config = dict(
    layers=12,
    lr=0.0075,
    nesterov=True,
    steps=11700,
    epochs=43.1,
    weight_decay=0.1,
)
Rows from block 6 of a small CTC audio transcriber, named by matrix and row number. Rows with one number belong to one neuron. Each number is 128 + 32 x the weight over its row's rms, rounded and kept within 0 to 255. All counts start at 0.
After each neuron's rows are labels from the 100 clips, of 14976, where the neuron reaches its largest size: "top examples" is what is common among them. Only what is clearly more common there than usual is listed. The data: short read English sentences (LibriTTS-R). In brackets: how many of the 100.
# u: gMLP up (value half) (model.blocks.6.mixer.u.weight, 640x320), inputs 0-319
# v: gMLP up (gate half) (model.blocks.6.mixer.v.weight, 640x320), inputs 0-319
# out: gMLP down (model.blocks.6.mixer.out.weight, 320x640, transposed), outputs 0-319

u.417 [197 110 129  79 117 144 107 140 102 145 113 149 122 130  45  66 100 109 137 117 124  84  97 179 139 149 211 152 119  85 134 166 124 161 118 117 127  91 109 163  91 113 111 115 107 167 169 181 128 159 124 132  81 123 108 109 147 128 125 132 133 152 146 147  92 170 118 106 120 118 110  97 142  99 121 121 132 126 124 173  33  97 108 145 139 129 117  97 180 168 144  91 187 122 128 149  90 153  93 131 103  96 143  92 154 120 119 109 149  91 147 130 159 196 104 101 136  90 136 163 123 126 103  72 148 153 116 123 156 147  57 141 138 120  70  47  73 167 171  84 115  75 104 175 117  91  92 109 145 132 164  93 137 103 112 107 174 161 176 126 112 133 162 110 119 141 131 139 123 186 142 125 129 129 114 140  85 104 154 103 109 168 104 121 130 168 125 111 145 142 115 150 138 202 105 105  30 127 117 114 112  87 131 152 178 125  96  75 187 126 131 106 141 120 132 130 129 104 140 122 146 132 130 111 109 179 129 128 103 109 113 144 131 171 165 106  74 163 114 195 146 137 133  91 100 114 129 207 134 192 167 135  74 201  91 116 177 129 102 147 157 110 147 166 113 101 134 127 139 166  95 115 121 141 131 109 149 167 182 139 168  86 115  62  92 130 121 196 147  98 185  72 113 110 165  58 109 134 113 154 131 185  86 159 122 169  92 145 190  67 133 157 112 205  87 113  62  60 136 192]
v.417 [ 94 140 103 136 141  91 117 181 130  90 159 127  61  61 162 134 112 126 149 149  88 147  90 120 163 192  69 150 177 109 180  98 117 174  65  88  81 168  95 144 140 124 102 142  70 172 164 143 111 142 145  94 130 159  84 102 103 131  72 145 186 147 170 123 161 125 156 122  98 157  89 113 112 138 110  95 170  71  79 149 119 144  93 115 104 132 123 130 130  81  63 167 108 146  60 114 124 156 123 153  81 107 134 159 151  68 110  96 102 114 143 128 132 142 135 125 173 116 112 174 142 148 178  61 125 108 187  59 107  98  80 142 139 170  98  91 117 134 106 103 115 107 104 142 174  87  44 149 148 170 119  83  77  71 108 112  89  96 123  83 136 150  88  72 202 114 111 134 118 131 133 111 159 142  92 179 162 169 120 169 141  88 173 161  96  86  74 147 109 121 150 129 101 173 125 164 123 104 112 120 104 109  98 118 161 125 154 147 129  99 151 125 123 143  81 158  55 104  93  67 185 112  77  92 148 136  90 133 104 124 183 100 146  75 186  94 175 155 135 117 131 112 109 112  71  57 105  93 158 124 145 123 160 110 163 124 140 106  81  87 163 155 181 136 183 106 122 149 149 145 130 123  97 131  85 116 126 137 127 103 146  89 121  97 140 141 148 131 115 137 136 101 142  92 135 147 147 175 124 185 173 105 120 174  97  71 124 127 135  81  83 178 155 113  92 100 188 125 126  87]
out.417 [123 102 160  99 149 117 191 157 121  80 133 101 100 144 104 106 160 142 148 151 119 160 121 131 131  63 135 168 115  99 158 116  74 173 133  97 134 120 126 208 136 173 178 174 105 133 154  98 112 116 148 175 130  36 102 130 130 166 129 102 138 143  74 139 129 132 161 111 126 156  95 182  92 160 142 141 133 100  60 168 109 204 151 148 180 142 140 156 167 115 152 104  86  63 141 156 132 157  67 135  98 136 121 171 128  70 157 116 105 129 109 135 149 140  85 141  96 189 133 142 142  92 145 142 157 151 122 157 135 140 112 123  98 110 131 185 120 114 159  49 116 103 190 167  97 164  84  97 103 160 115 138 115  89 122  95  87 157 121  84 111 135 186 151 200 122 148  79 137 163  88 129 138 130 128 157 101 156 167 142  94 100 123 141 175 156 181  62 174 183  67 182 136 118 155 139  72  92 108 110 124 103 149 154 130 144 113 109 141 156 130 115 158 120 176 135 114  86  86 113 131 110 105  96 131 114 123 190  95  94 120 123 122 120 155 143 145 135 111 159 150 164 164 134  79 187 149 123 165 134 110 184  85 154 122 142 177  94 163 104 113 132 118  83 145  85  78 135  85 128 144 110 121  50 158  50 167  46 181  74 121 136 114  83 145 157 103 139 145 142 123  96 108 135 121  90  38  93 148 136 134 156 118 176 149 125 149 152  48  75 118  86 155 129 156 155  96  82 150 149]
top examples: the word "very" (96)

u.445 [154 137 124 185 130 189 124 155 171 148 117 109 123 100 120 161 107 159 102 155 117 124 132  91  80 162 154 125  96 117 125 140 148 121  73 110 220  84 150 137 133 172 111 185 147 115 122 197 103 121 117 151 152 134 125 130 120 125 163 133 143 131  87 144 213 186 175  72 104 126 141  82  88 131 115 143  89 100 146 149 151 102  78  51 115 137 112 191 149  99 123  93 130 108 109 179 142  94 149 123 115  93 101  77 125 180 153 109 101 124 131 136  84 106 112  96 146 161 134 145 133 161  92 144 146 154 195 127 171 139 127  94 126 155 129 134 100 146 141  79 109 189 132 150 119  79  70 133 177  82 119  65 139 129  65  66 107 132 161 162 103 202 136 114 159 144  99 131 163 181 101 132 155 196 105  65 102 160  87 131  95 120 154 130  57 150  92 120 112 126 108 103 156 169 159 130 118 124 140 138 116 118 133 148 154 162 103 138 115 120 138 146 125  65 156 151 161  78 103 103 170 136 120 152 108  93  98 159 114 136  96  90 142  97  97 148 173 142 121 142 147 139 121 186 107 133 144 143 128 159 160  92 199 126 108 138 137 126 124  86 179 146 133 136  82 100  82 104 130 104 133 112 154 160 109 115 156  87 123 169 143 114 157  42  82 139  62  82 109 145 113  40 174 119 165 144  94 186 201 139 181  82 151 180  21 104 102 154 127 136 119 146 123 139 126 180  91 105 156  96]
v.445 [181 168 120 118 110 181 115 120 145 135 114 109  60  75 156 118 122 155 125 147 150 142  99 126 117 114 151 105 148  97 162 169 178 158 132 143 161 100 127 111 137 146 105 118 114 148 198 161  82 129 110  76 112 129 120 139  84 180  97 173 138 141  84 173  80 124 123 114 156 128  55  96 102 144 165 133 123 189 180 157 106 165 108  95 123  45  98 156 161 134  91 118 147  93  81 153 157 188 122 181 111  51 130  96 146 109 116 156 132 118 132 203 136 176 157 120 172 180 183 140 135  70 150 105 161 151 159 131 106  69 111  94 196 157 160  94 156 129  97 168 100 117  24 160 104 182 124 126 162 148 164 111 131 131  95 167 161 138 114 139  77 166 119  88 169 132 107 141 108 166 148  75  77  92 150 138 112 122 127 119 116 126 124 173  88 139 117  97 200  85 202 146 132 127 129 139 134 143 184 155 146 144  82 122 162 135 168 142 117 140 124 113 160 173 147  98 149 111  81 101 162 145 120 109 142 105 113 131 116 108 102 110 176 129 142  74 150  98 134 174  78  85  90 111 156 140 162 124 127  81 186 153 121 137 120  99 112 144  59  85 122 142 146 162 153 169 144 111 124 185 131  91 158 136 102 131 124 201 143  27 117 104 107  87 101 124  99 104 158 151  87 101 113 101 192 133  95 173  73 140 103 142  89 154 194 108  99 158  97 129 155 150 122 140 127 133  70 104 139 119]
out.445 [ 73 169 194  87 101 161 136 110 127 122 148 132 173  77  76 147 116  72 121 101 104 153 118 142 102  89 159 152 128 120 108 111 131 193 106 145  87 143 112  77  75 164 118 100  83  97 102 156 170 145 149 116 149 166 109 101 151 150 174  88 141 115  57 142 135 104 165  71  77 128  77 141 168  70 137 175  92 173 130 190  98  98 189 153 125 123  81 157 128  82 156 134 167 155 142 111 145  84 110 148  70 158 157 127 151 132 104 160 161 122 153 126 152 159  57  88 163 128  84 162 130 135 119 124 179 135 107  97 103 130 100 114 105 159  90 144 127 153 165  78  97 166  94 163 160 146  93 149 136  76 204 203 152 135  94 140 146 142 124 119 183 118 140 166 136 175 178  91  99 139 100 117 143 102 150 125 114 143 142  68  61 128 146 144 168 186 155  75 173 178 106 180 132  98 162 123  76 131 114 168 139  96 111 107 127 130 136 121  38 106 154 134 183 100 146  69 127 129 129 121 169 128 173 139 144  72 132 179 151 115 151 144 174 136 115 105  86 170 140 113 131 156 154 132  75  95 187 124 106 140 174 126  96 125 110 129 164  88  96 130 166 147  46 113 148  94 147 124 160 115 171 103  73  93 142 117  84 135 129  89 110 135 102  88 111  95  93 114 100 101  98 126 157 134 131  89 162 111 101 108 169 152 144 156 153 166 161 204 136 142 139  97 133 163 164 156 146 143  51 122]
top examples: the word "very" (91)

u.419 [152 132 166 161 145 117 115 112 180  84 132 112  69 166  66 158 200 121  88 148 180  82  89 152 153 133 167 118 116  61 111 154 188  79 118 159 130  95 178 140 117 105 102 119 104 109  99 123 149 132  85 181 151 113 126 139 190 140 146  78 125 146  79 121 187 114 131 137 124 168 114 164 168 115 110 127 142 166 181 127 139 110  82 108  91  90 147 132  71 121 132 116 139 154 127 117 131 125 163 107 145  97 135  99 171 167 162 136 167 100 150 102  96 101 166 128 125 114  69 124 126 165 130 146 142 122  87 104 169  97 171 168 110 135  97 166 132 139 183 164  70 127 157 173 113  76  90 123 164  88 107 134 152 151 108 130  66 166 142 109 127 126 165 144  94 151  98 106 152 126 108 109 146 134 176 117 171 129 132 178  76 131 172  98 138 135 138 183  89 112 130 155  87 116 172 168 100 194 163 143 157 178 176 184 177 153 114 104 149 150 164 157 126 135  79 209 134 151 122 150 101 176 134  98 146 141 150 161 121 132  95 124  70 136  84 173 185 125 113 140  98  80 126 144  64 167 135 202 176 120 114 126 155 103  89 190 110 108  75 138  87 111  71 168 155 134 127  84 157 109 117  90 147 142 128  89 106 115  84 121  81 131 109 139 157 106 170 119 120 127  42  97 173 110 167 115 118  91  57 103  97 120 118 198 113 148 123 136 116 116 109 120 140 142 122 167  65 112 193  41]
v.419 [139 112 194 175 105 158 166 124 153 195 184 162 152 127 162 120  92 130 121 140 133 162  84 176  96 102 125 133 133 129 144 145 169 152 105 112 137 138 115 136 196 164 133 123 128 165 125 102 120 173 103 125 177  90 112 140  72 222 129 162 120 101 155 150 126  89 139 107  83 152  38 118 132 109 121 183 199 165 108 141 119 128 153  91 137 121  81 164 144 144 126  68 162  76 123  85 106  96  75 173 143  44 122 124 153  68  92 138 124 183 136 110 158 125 111  93 118 112 120 154 146  98 137 129 118 154 150 120 146 103  95 106 171 144  64 106  98  89  60 119 115  99 108 185 134 167 146 134 142 146 118  74  81  79 114 134 145 161  82 114  89 121 161 129  92 132 137 174 161  89 173 119 121  88 154 137 120 157 121  93 177  90 144 115 115 147  95  74 116 124 140 130  43 157 136 106 115 155 141 130  97 133  88 128 124 101 140 107 135  74  86 155 142 105 148 104  76 144 103  77 180 100 126 103 134 171 125 155  76  65 124 103 178  72 166 139 180 161 138 135 135 105 129 115 151 132 165 178  91 102 160 155 141 124 151 174 200  66 114  96 106  81 134 165 172  77 101 118 120 159 144  81 163 119 181 120 145 145 174  96 141  92 142 178 115 148 129 106 131  81 129  50  86  69  80 127  81 141 157 145 131 157 102 185 152 113 116 157 144 146 120 134 133 120 168 173  95  72 156 154]
out.419 [ 94 162 113 140 154  99 147 152 151 125 139  94 137 165  82 126 107 152 105  76 193 141 143 132 111 101 108 101  71 189 136  71 175 117 126 143  94  96 126 136  79  98 157 113  76 126  96 150 165 137 139 113  96  69  96 123  59 152 179 168 164 125  80 144 108 118  93  98 100 154 117 125 235 161 141 106 105 169 127  97 132 120 173 195 164 106 120 147 133 173 172 100  96  85 111  97  69 150 158 113 173 190 216 159 120 144  86  50 133  87 170  92  90 141 141 171 172 183 124 120  81 172 166 147 133 172 162 153 110 109 134 183 168 152  86 120 140 141 153 102 114 114  73 138  99 110  86 160 162  89 168 126  97 160 148 141 160  64 136 134 121 128 126 106 137 167 179  68 112  81 148  98 144 176 135 185 129  99 144 145 123 141 115 104  89 159  68 142 149 222  75 135 177  79 106 152 125 155  82 111 146 127 137 109 119 171 120 134  83 138 106 141 166  96 128  80  83 107 212 138 144  86 141 144 172  89 122 121 124 108 121 176 137 106 127 142 137 143 116 154 120 142 184 105 111 114 162 161  58 131 116 131 122 124  80 146 141  97 147 136 146 154  85 114 143 114 130 155 108  85 136  96 136  98 127  86  95 153  95 143 167  68 125 121 115 152 109 170 100  85  97 108 160 167 181  92 157  69 121  88 136 145 157 116 182 146 134 151 132 169 118  87 146 128 123 136 129 112 101 156]
top examples: the word "very" (97)

u.389 [150 137 140  84 127  89 120 112 109 131  92 125  91  72  76 104 139 152 144 120 118 184 105 145 112 142  50 157  68 109 150 164 124  82 174 117  89 128 123 105 127 193 116  87 118 110 148  99 169 131  40  87 162  94 105 199 153 144  96 160 176 126  91 123  92 123  94  93 151  83 157  62  90 135 183 111 111 155 162  90 100  67 173 147  84  88  95 140 110 147 146 139 166 111 162  94 158 152 181 124 128 152 144 103  90 102 149 177 150 152 104 156 148 148 188 104 138 108 174  85 167  80 125 171  99 149  95 131 152 126 157 185 160 103 196 156  83 130 140 108 112 151  98 147  75 141 116  38 108 133 131 168 147 100 132 115 147 157 151 209  60 145  89  96 136 154 137 134  91  90 117 135 105 185 100 115 124  88 114  90 160  36 109 114 147  84  94 111 123 152 189 103 120 132  95  95 108 179 107 134 151 148 171 126 154 166 159 150  79 152 144 128 144  83 155 135  89  79 107 122 114 167 138 122 110  89 137 165 150 147 146 105 170 196  91  92 167 176 115 166 127 135 134 116 150 126  74 131 169 168 159 141 131 152  94 113 115 120 141 112 143 145 166 100  96 132 127 137 145 117 122 116 117 147 142 142 117  84 177  93 162 107 195  94 105  89 110 116 144 133  92  76  71 133 109 121 118 123 162 120 120  91  76 119 113 120  94 100 173 160 152 160 124 170  97  60  74  98 125 189]
v.389 [119  80 120 139 101 131 127 138 167 127 149 102 107  67 104 118  69 126 150 178 108  89  75  86 135 164  94 180 171 153 105 112 190  32 163 105 135  93 126 177 171 121  93 110 148 152 172 105 146  84 103 107 144 113 114 156  85 130 178 102 128 134 112 171 103 108 150 172  98 148  87 154  69 144 113 101 121 118 166 112 135 139  91 175 128 134 143 167 156 123 166 180 146 130  95 149  89 144 116 144 176 114  87 134 160  57 166 192  78 192 167 133 129  74 152  87 172 150  74 126  75 126  73  63 133 124 109 126  84 143 153 134 152 137 144 107 120 152 106  95 144  82 146 161 129 132  92  64 117 149 137 125 108 149 119 148 130 170  93 207 114 115 157  72 100  77 146 192 134  88 170 102 123  25 103 113 183 139 172  84 139 137 124 140 113 106  95 129 132  88  93 127 138  97  98 124  67 126 126 146 138 115 173 117 141 112 151 121  86  85 145 118 161  69 174 113 142 146 126 133  85 170 182 128 186 123 182 152 112 173 133 141 117 150 106 128  94 125 109 102 122  87 116  95 145 139 101 190 108 128 101 112 178  89 101 137 124 171 126  78 166 132  85 131 150 190  73 115 105 146 142 139 113 123 166 131 119  76 162  86 159  89 155  94 145 138 100 107  78 140 173  37 207 162 150 149 108 115 123 122 101 145 149 139 144 140  90 102 100 165 131 153 113 133 125  64 115 119 111 142]
out.389 [127 103 131 149 169  83 109 165 122 245 111 105 128 163 121  62  57 125  69 107 154  90  98 105 131 110 143  94 148 164 143 152  84 122 113 188 154 101 206 169  97 185 128  88 161 141 126 154 114 111  99 160  66  67 190 161 118  76 122  78 152 122  91 138 118 148  63 112 112 110 136 107 124 151 196 131 118  73 103 160 143 196 111 158 146 143 136 117 108 120 152 117 124 145 132 139 100 175 127 146 134 163 202 165 160 136 135  88  90 105 105 142 153 135 149 146  76 101 149  71 145 151 194 185 112 138 122 112 156 154 143 160 116 123 155 119 113 129 134 178 117 150 183 155 123 136  97 141  71  58 158 115 175 130 120 141 161 129 163 159 117 135 160 125 120  93 139 149 116 101 101  91 137 144 125 144 110 143 130  44 107 124 147  99 109 156 127 156 129 183 147  99 128 157 128  95 105 169  76 131 139 123 158 147 151 107 150 147  77 182 139 169  51 135 128 165  76 117  79  67 103 192 152  88 154 186 159  69 124 110 117 120  96 144  75 161  81 157 156 146 123 142 100  89  79 109 102 122 104 111 147 138 110  98 165 122 115  75  91 132 114 109 117 113 108 153 109 101  71 142 168 108 181 133 149 168 126 109 131 154 189 139 103 123 106 121 107 120 163 143  58 183 151 131 133 159 153  99 123 182  66 155 175 134 141  77  74  98  88 100 154 145  93 167 111 174 108 148 128 116]
top examples: the word "and" (74)

u.344 [151 134 101 128 164 139 118 149 139 124 138 141 150 113 139 149 102  83 184 125 151 208 192 142 125 133 138 148 151  79  50  94 158 114 135  57  51 168  99 114  64 173 159 181 150  92 139 149 140 122 167 138 113  79 119 135 121 134 134 150  81 177 130  53  91 135 156 129 136  56 102 110 132 132 155 122 162 118 138 100 125  63 152 156 173 100 109 151 111 152 130 195  76 220 104  71 129 145 105 103 122 117 139 111  94  91 129 100 169  93  76 120 114 111 178 108  80  69 178  98  81 160 128 140 193 105 160 149 156  85 109 143 176  75 181 131 150 126 148  64 154 146 144 134 179 157  85 100  97 103 129 147 142 159 117 143 162 163 132 161 109 155 130 145 131  66 129 119 120 109 128 169 158 104 102 165 129 140 129  97 179 214 156 142 106 117 104 104 159  72 172 150  94 116 132 109  92  76 139 165 146 114 155 168 126 122 134 103 139 169 151 154  86 119  63 184 116 152 155  97 134 132  96 142 136  93 125 110 106 117 102 118  90 155  85 120 139 113  95 122 102  93 133 137 132 180 218  76 104 108 111  65 104 120 140 186 155 120 136 112 141 152 170 102  92 138 130 131 145 171 122 100  98  99  76 106 164 167 180  99 164 141  73 186 177 139 129 100 120 141 131 146 159 147 206 178 177 149 128 141 144 127 165 155 115 119 146 118 189  93 126 161 100  94 120 132 117 107 118 116]
v.344 [118 124 106  91 120 122 144 158 166 132 118 116 176  25 171 132 126 154 137 111 127  65 112  70  80 196  88  42 167 153 154 129  86 131 134 128  87 127  95 145 108 107 125 152 154 139 176 128 117 146  80 147  68  78 132  60 169  74 113 144 186 189 113 169 123 127 111 120 126 109 102 112 126 138 131 160 141 153 140 139  82 156 172 166 114 168 116 166  71 213 121 160 131 159 126 100 115 121 157 123 144 121 165  95 174 184  87 145 105 109  97  90 154 108 105  87 125  94 110 209  88 120  80 116 130 116 117 133 102 110 153 121 117 146 126 127 135 150 118 148  80  79  93 119 125 102  93  70 200 134 117 113 156 179  75 168 120 127 122 143  97  88 142 117 176  64 128 138 124 142 120 177 214 137  82 153 129 170 157 204 109 129  99 118  85 131 140 130 222 120 155  83  94 150 134 105 100 211  87 133 204 113 143 103 131 171 114 141 112 152 168 102 171 109 102  74 114 113 130 119  90 169 119 121 113 105 113 108 164 154  92 119 129 137 115 125 107 150 155 165 118  97  72 125 142 114  76  80 130  75 125 188 123  70 160  86 141 122 146 170 104 139 115 124 133 197 112 116 170 146 158 169 101 100  74 157 138 121 163 119 137 178 129 134 126 140 154 137 147 120 127 131  83 105 140 142  93 137 142 155 117 198 131 132 111 147 155  51 115 118 141 131 129 162 125 123 152  73 128  80]
out.344 [ 99 153  94 135 148 113  62 112 166 116 134  73 125 181 178 105 161 122 123 148 106 156 175 147  94 104  72 131 130 141 145 179 112 140 135 140 121 131 133  97 116 137 137 116  96 117 191 157  98 172 148 128 136 110 161 195  93  75 148 132 120 130 103 114 146 109 157 153 110  46  96 166 120 125  85 106 132  89  96 120 159 123 144  93 136  76 130 121 152 104 133 137 112 134  96 205  96 138  88 140 134  96 168 168 136  94  55 168 112 111 129 145  62 148 126 156 123 160  66 109 127 190  80  51 152 126 157 192 131 122 126 115 154 163 120 154 132  72  95  91 134 116 135  97 138  64 168 127 143 104 188 175 143 160 117 104  95  96 122 103 100 126 139 129  90 144  63 152 121 150 171 140 147 140 145 172  55  67 115 140 140 135 107 173 175 119 131 105 166 147 141 122 122 106 145 159 109 129 173  68 190 121  79 147  85 135 132 119 109 191 166 113 100 114 102  98 152 137 174  96 170 216  24 130 134  84 113 103 101 135 161  93 142 111  84 158 152 125 117 119 158  69 114 170 110 132 165 115 173 163 172 161 141 122 170 115 185 139 128 164 183 127  92 106 167 120 130  81 139 143  71  54 113 110 133 120 114 105 151 146 135 124 168 151  83  85 175 150 119 135  95 152  98 107 136 147 182 133 172 166 134  81 119 140 141 158 123 149 211 123 119 128  94  70 121 105 147 176  67 142]
top examples: the word "and" (29)

u.102 [134 129  86 183  92 122 140 153 139 119 117  87 117 125 157 189 143 170  69 123 114 103 134 157 133  62 144 115 143  98 118  65 107 136 174 140 156  92 120  97  89  83 178  97 105 124 129 142 111 149 120 102 130  98 127  74  81 160 125 138 137  75 133 191 133 127 189 174  88 193  83 172 156 137 146  74 134 118 141 121 113 120 123  83 149 134  93  96 148  73 128 152 141  97 149 124 119  60 145 104 241 127 160 131 125 204 160 123  78 117 150 105 134 156 148 126 152  69 103  89 142  86 169 127 175  74  89 152 105  87 100 174 164 117 173 186 151 105 158 140 130 120 139 159 110 106 179 110 125  93 117 115 121 126 132 164  64 142  76  87 104  51 136 117 112  95 114 109 121 147  85 135  99 132 172 127 111 124 167 114   6 153 115 149 145 109 107 120 109  93 105 103 108  90 160 153 132  78  86 143 132  70  98  96 153  94 107 111 140 167 144  87 114 170 124  95 142 153  97 130 133 146 171 146 172 164  94 136 108 114 127 125 188 145 121  78 165 107 161 180 131 105 192  85 130 141 137 148 147 143 191  90 172 188  85 165 158  96 101  73  96 143 146 122 142 128 131 117 124 109 169 132  85  70 119 168 130 120 187 164 188 146 136 125 106 123 128 133 132 146 124 142 134 118 125 118 127 149 186 124 102 101 130  64 126 147 187 178 146 198 121 107 157 156  92  65 107 125 123 164]
v.102 [140 155  94 160  66  43 115 145 135 134 183 129 172 155 107 115  89  64  46 136 101 117 118 124 176  86 152  96 180 145 193 110 138 141 160  92 174 172 113 196 184 155 165 157 157 166  96 113 163 120 144 154 164 141 166 133 168 165 161 101  99  97 125 110  83 196 115 135 112 106 117 113 196 130 189 130 130 152 127 110 131 113  83 107 117  98  92 167 104 129 136 131 140 113 161 143 132  97 171 116  92  87 109 138 125 129 167 129 134 123 149 167 112 145 110  95  76 101 129 106 115  68 142 131 191 121 167  79 123 134 171  82 145 106 161 140 115 143 112 152 186 122 141 112 102 139  85 114 160 116 107  83 111 118 108  80 148  97 113 182 115 149 123 118 110 136  94 148 128 152  93 169 159 111 136 168 160 145 143 118  59 134  69  91 156 169 154 137 168 178 105 165 142 222 173 132  69  63 174 147 115 139 129  96  90 151 136  76 199  74 125  70 105 159  90 129 165 132  94 132 147 113 189 105 131 143 171 130 143  83 145 150 147 127 101 140  93 153 107 113  98 169 149 148  98 138 151 108 122  95 151 183 146 120  88 102 152 103 113 156 175 121  95 148  61 138 103 108 170 130 144 132 125  37 161 112  73  86 135 132  85  71 134 142  95 117 176 146 133  79  86 118 167 182 128 139 114 122  95 133 174 185  89 102 104  79 133 152 152 169 119 150 139 120 174 167 148  94 112 162]
out.102 [136 122 133 136 126 122 138  99 132  95 124 142  85 166 107  77 166 158 114 110 104 146 169 116 103 145 194 103 121 173 111 129 143 108 120 102 138 153 126 163  74  69  78 192 139 157 106 107  78  78  58 148 146 175 147 140 102 137 185 117  92 125 199  82 163 166  80 108 125 132 163 149 114  73 173 113 156 123 179 155 192 162 143 140  62 103 134  79 173 145 108 178 122 122 120 164  97 128 181 114 147 138  68 161 147 173  65 142 100 134  98 156  93 142 132 138 140 145 109 136 174 181  74 109 125 145  79 180 139 119 113 174 171 171 149 135 163 123  89 154 116 177 155 157 150 186  59  77 164 141 156 102 132 125 117 165 168 127 148  82 143 142 154  66 162  89  81 105 131 118 172 171 126 111 153 117  92 174 142 140  98  73 133 107 106 162 136 168 122 192 115 153 192 109  78 101 121  97 100 128 152 150 132 116 159 158 112 100 143 147 121 100 138 134 111 171 148 169 135  77 146 165 134 117 143  38  95 131 114 141 136 117 130 136 108  90 127  94 126 120  69 104 141 170 151 156  53  97 129 119  83 107 124 166 171 130  57 151  71 116 164  82 144 114 147  93 130 158  85 158 149 111 102  86  99  70 157  55 171 123 129 108 153 161 152 116  89 130 186 100 123 131 117  88 137 132 178 127  92  86 191 126 138 110  78 131 124 100 134 172 137 133 113 124  93  83 163 180  92 131]
top examples: the word "very" (43)

u.64 [ 83 104 143 110  89 100  96 157 150 129 128 144 177  94 145 134 146 159 102 116 127 150 133  93 128  95 195 171 114  80 123 148 116  77 110 150  89 142 125 159 107 159 107 105 139 111 169 115 113 111 147 199 143 138  79 139 115 123 160 121 160 101 146 134 135  40 162 147 117 124 146 109  80 127  94 120 117 157 131 172  93 121 106  71  93 103  94 181 173  61 121 176 107  97 167 102 154 116 132 152  56 118 143 102 181 137 131 155 113 156 130 120 155 134  99 125 192  81 156 165 156  64 124 147 127  95 146 196  89 108 153 182 142  90  99 131 173 112 110 137  97 193 105 172 134 140  89 114 110 129 115 158 155 139 152 100 127 103  88 138 122  92  97 194  97 105  58 136  81  87 169 102 144  81 158 137 111 147 123 137 130  97  85 216 172 161  81 148  88 147 100 129 118 146 185 162  84 144  90 136 122  84 158 104 159  81 102 115 108 115  53 137 132 130 124 141 125 131 137  85 125 120 107 124 224 103 182  84 108 175 151 151 116 144 176 118 135  92 148 171 195 118  48 136 142 111 146  82 102 132 144 136 192 123 164 125 136  97 110 115 162  91  87 140 140 177 198 109 148 184 131 141 187 134 140 119  98 185 180 140 140 131  51 107 154 114 134 124 136 108 120 116 103 147 120 141 109 117 156  71 157  96 166 143 159 157  85 179 104 113 128  75 147 132  62 150  51 131 133 124]
v.64 [143  76 102 112 106 146 111 148  84 106 121 119 185 143  97 158 135 128 201 133 153 183 136 110 181 132  78 166  89  95 141 118 162  76  78 129  76 153 170 126 148  94 133 155 152 176 183 184  27 103 149 138 117 181 159  91 153 101 147 158 146 193  75 148 115  67 121 138 139 139 114 129 123 100 116 118 107 171 115 107 163  70 131 159  86 178 147  96 162 164 127  96 139 130 139 135 141 164  87  63 153 174 114 116 120 144 130 148 151  97 113 180 154 108  96 167  75  90  51 167 167  81 105 129 183 110 110 129 141  58  72 136 170 128  63 104 143 119  77  85 160  90 138 162 143 154 188 117 139 133 148 101 175 114  92 121 138 164  95  75 194 131 201 133 127 105 158 108  96 156 101  60 122 134 102 128 119 123 124 132  99  78  53 170 123 118 152 129 165 116 101 141 124 117  78 174 140 126 110 138 142 115  87 134  87 163 123 137 105  82  97 101 104 164 142 161 171 136 160 154 176 194  96 136 127 114 133  94 163 129 150 132 134 117 101 179 156  76 115 174 124 126  84 123 113 130 120 130  93 127 171 146 140 146 112 103 139  96 156 122 144 143 144  78 151 163 143  99 110  95 140 141 152 130 139  89  49 159  83 105 129 148 164 102 124 128 129 196 140 150 141 137 187 137 127 102 134  83  64 103  82  89  70 109 180 103 172 114 117 132 178  83 157 137 140  92 132  83 123 121]
out.64 [126 147  90 155  81 148 151 147 152 122  79  82 117 130 137 147 183 121 100 125 135 100 163 128 155 157 146 135 113 154 128 148 175 136  84 208 116 153 113  82  98 120  94 104  91 114 181 157 143 140  88  95  75 107  83 132 174 120 141 134  93 154 126 180  96 113 128 178 173 134  97 172 133 140 133 158  91 177 138 117  74 173 107 133 162 144 186 165 157 123 141 106 133 176 133 105  73 148 136 147  82 175  79 132  66  59 132  88 146 153 147  71 135 122 112 108 177  97 109  87 141 116 145 102 160 166 150 112  93 133 113 124 224 127 125 147 133  74 140 152 163 132 143 131 105 136 158 131 132 104 138  99 148  95  95  87  81 141 149 127 142  71 192 108 129  90  91 120 136 143 148 108 164 105 171 137 178 152 110 119 114 116  76  92 132 115 147 174 104 122 111 127 118 143  52 150 131 103  93 145 184 105 113 119 128 111  94 180  93  63  84 128 136 197 153 102 197  97 141  92 112 135  89  56 122  57 122  66  92 161 117 175 145 103 174  37 132 123 134 110 129 121 155 179 120 113 127 146 128 105 133 190 137 166 113 106 116 173 141 139 125 119 139  69 176 156 178  70 117 156 145 147 129 174 163  84 152 106 162 139 140  92  77 110  88  89 153  79 181 157 119  76 143 125 137 143 132 192 181 154 139  83 111  59 139 117 171 146 118 153 190 103 132 108 188 164 150 113 124 135]
top examples: the word "and" (26)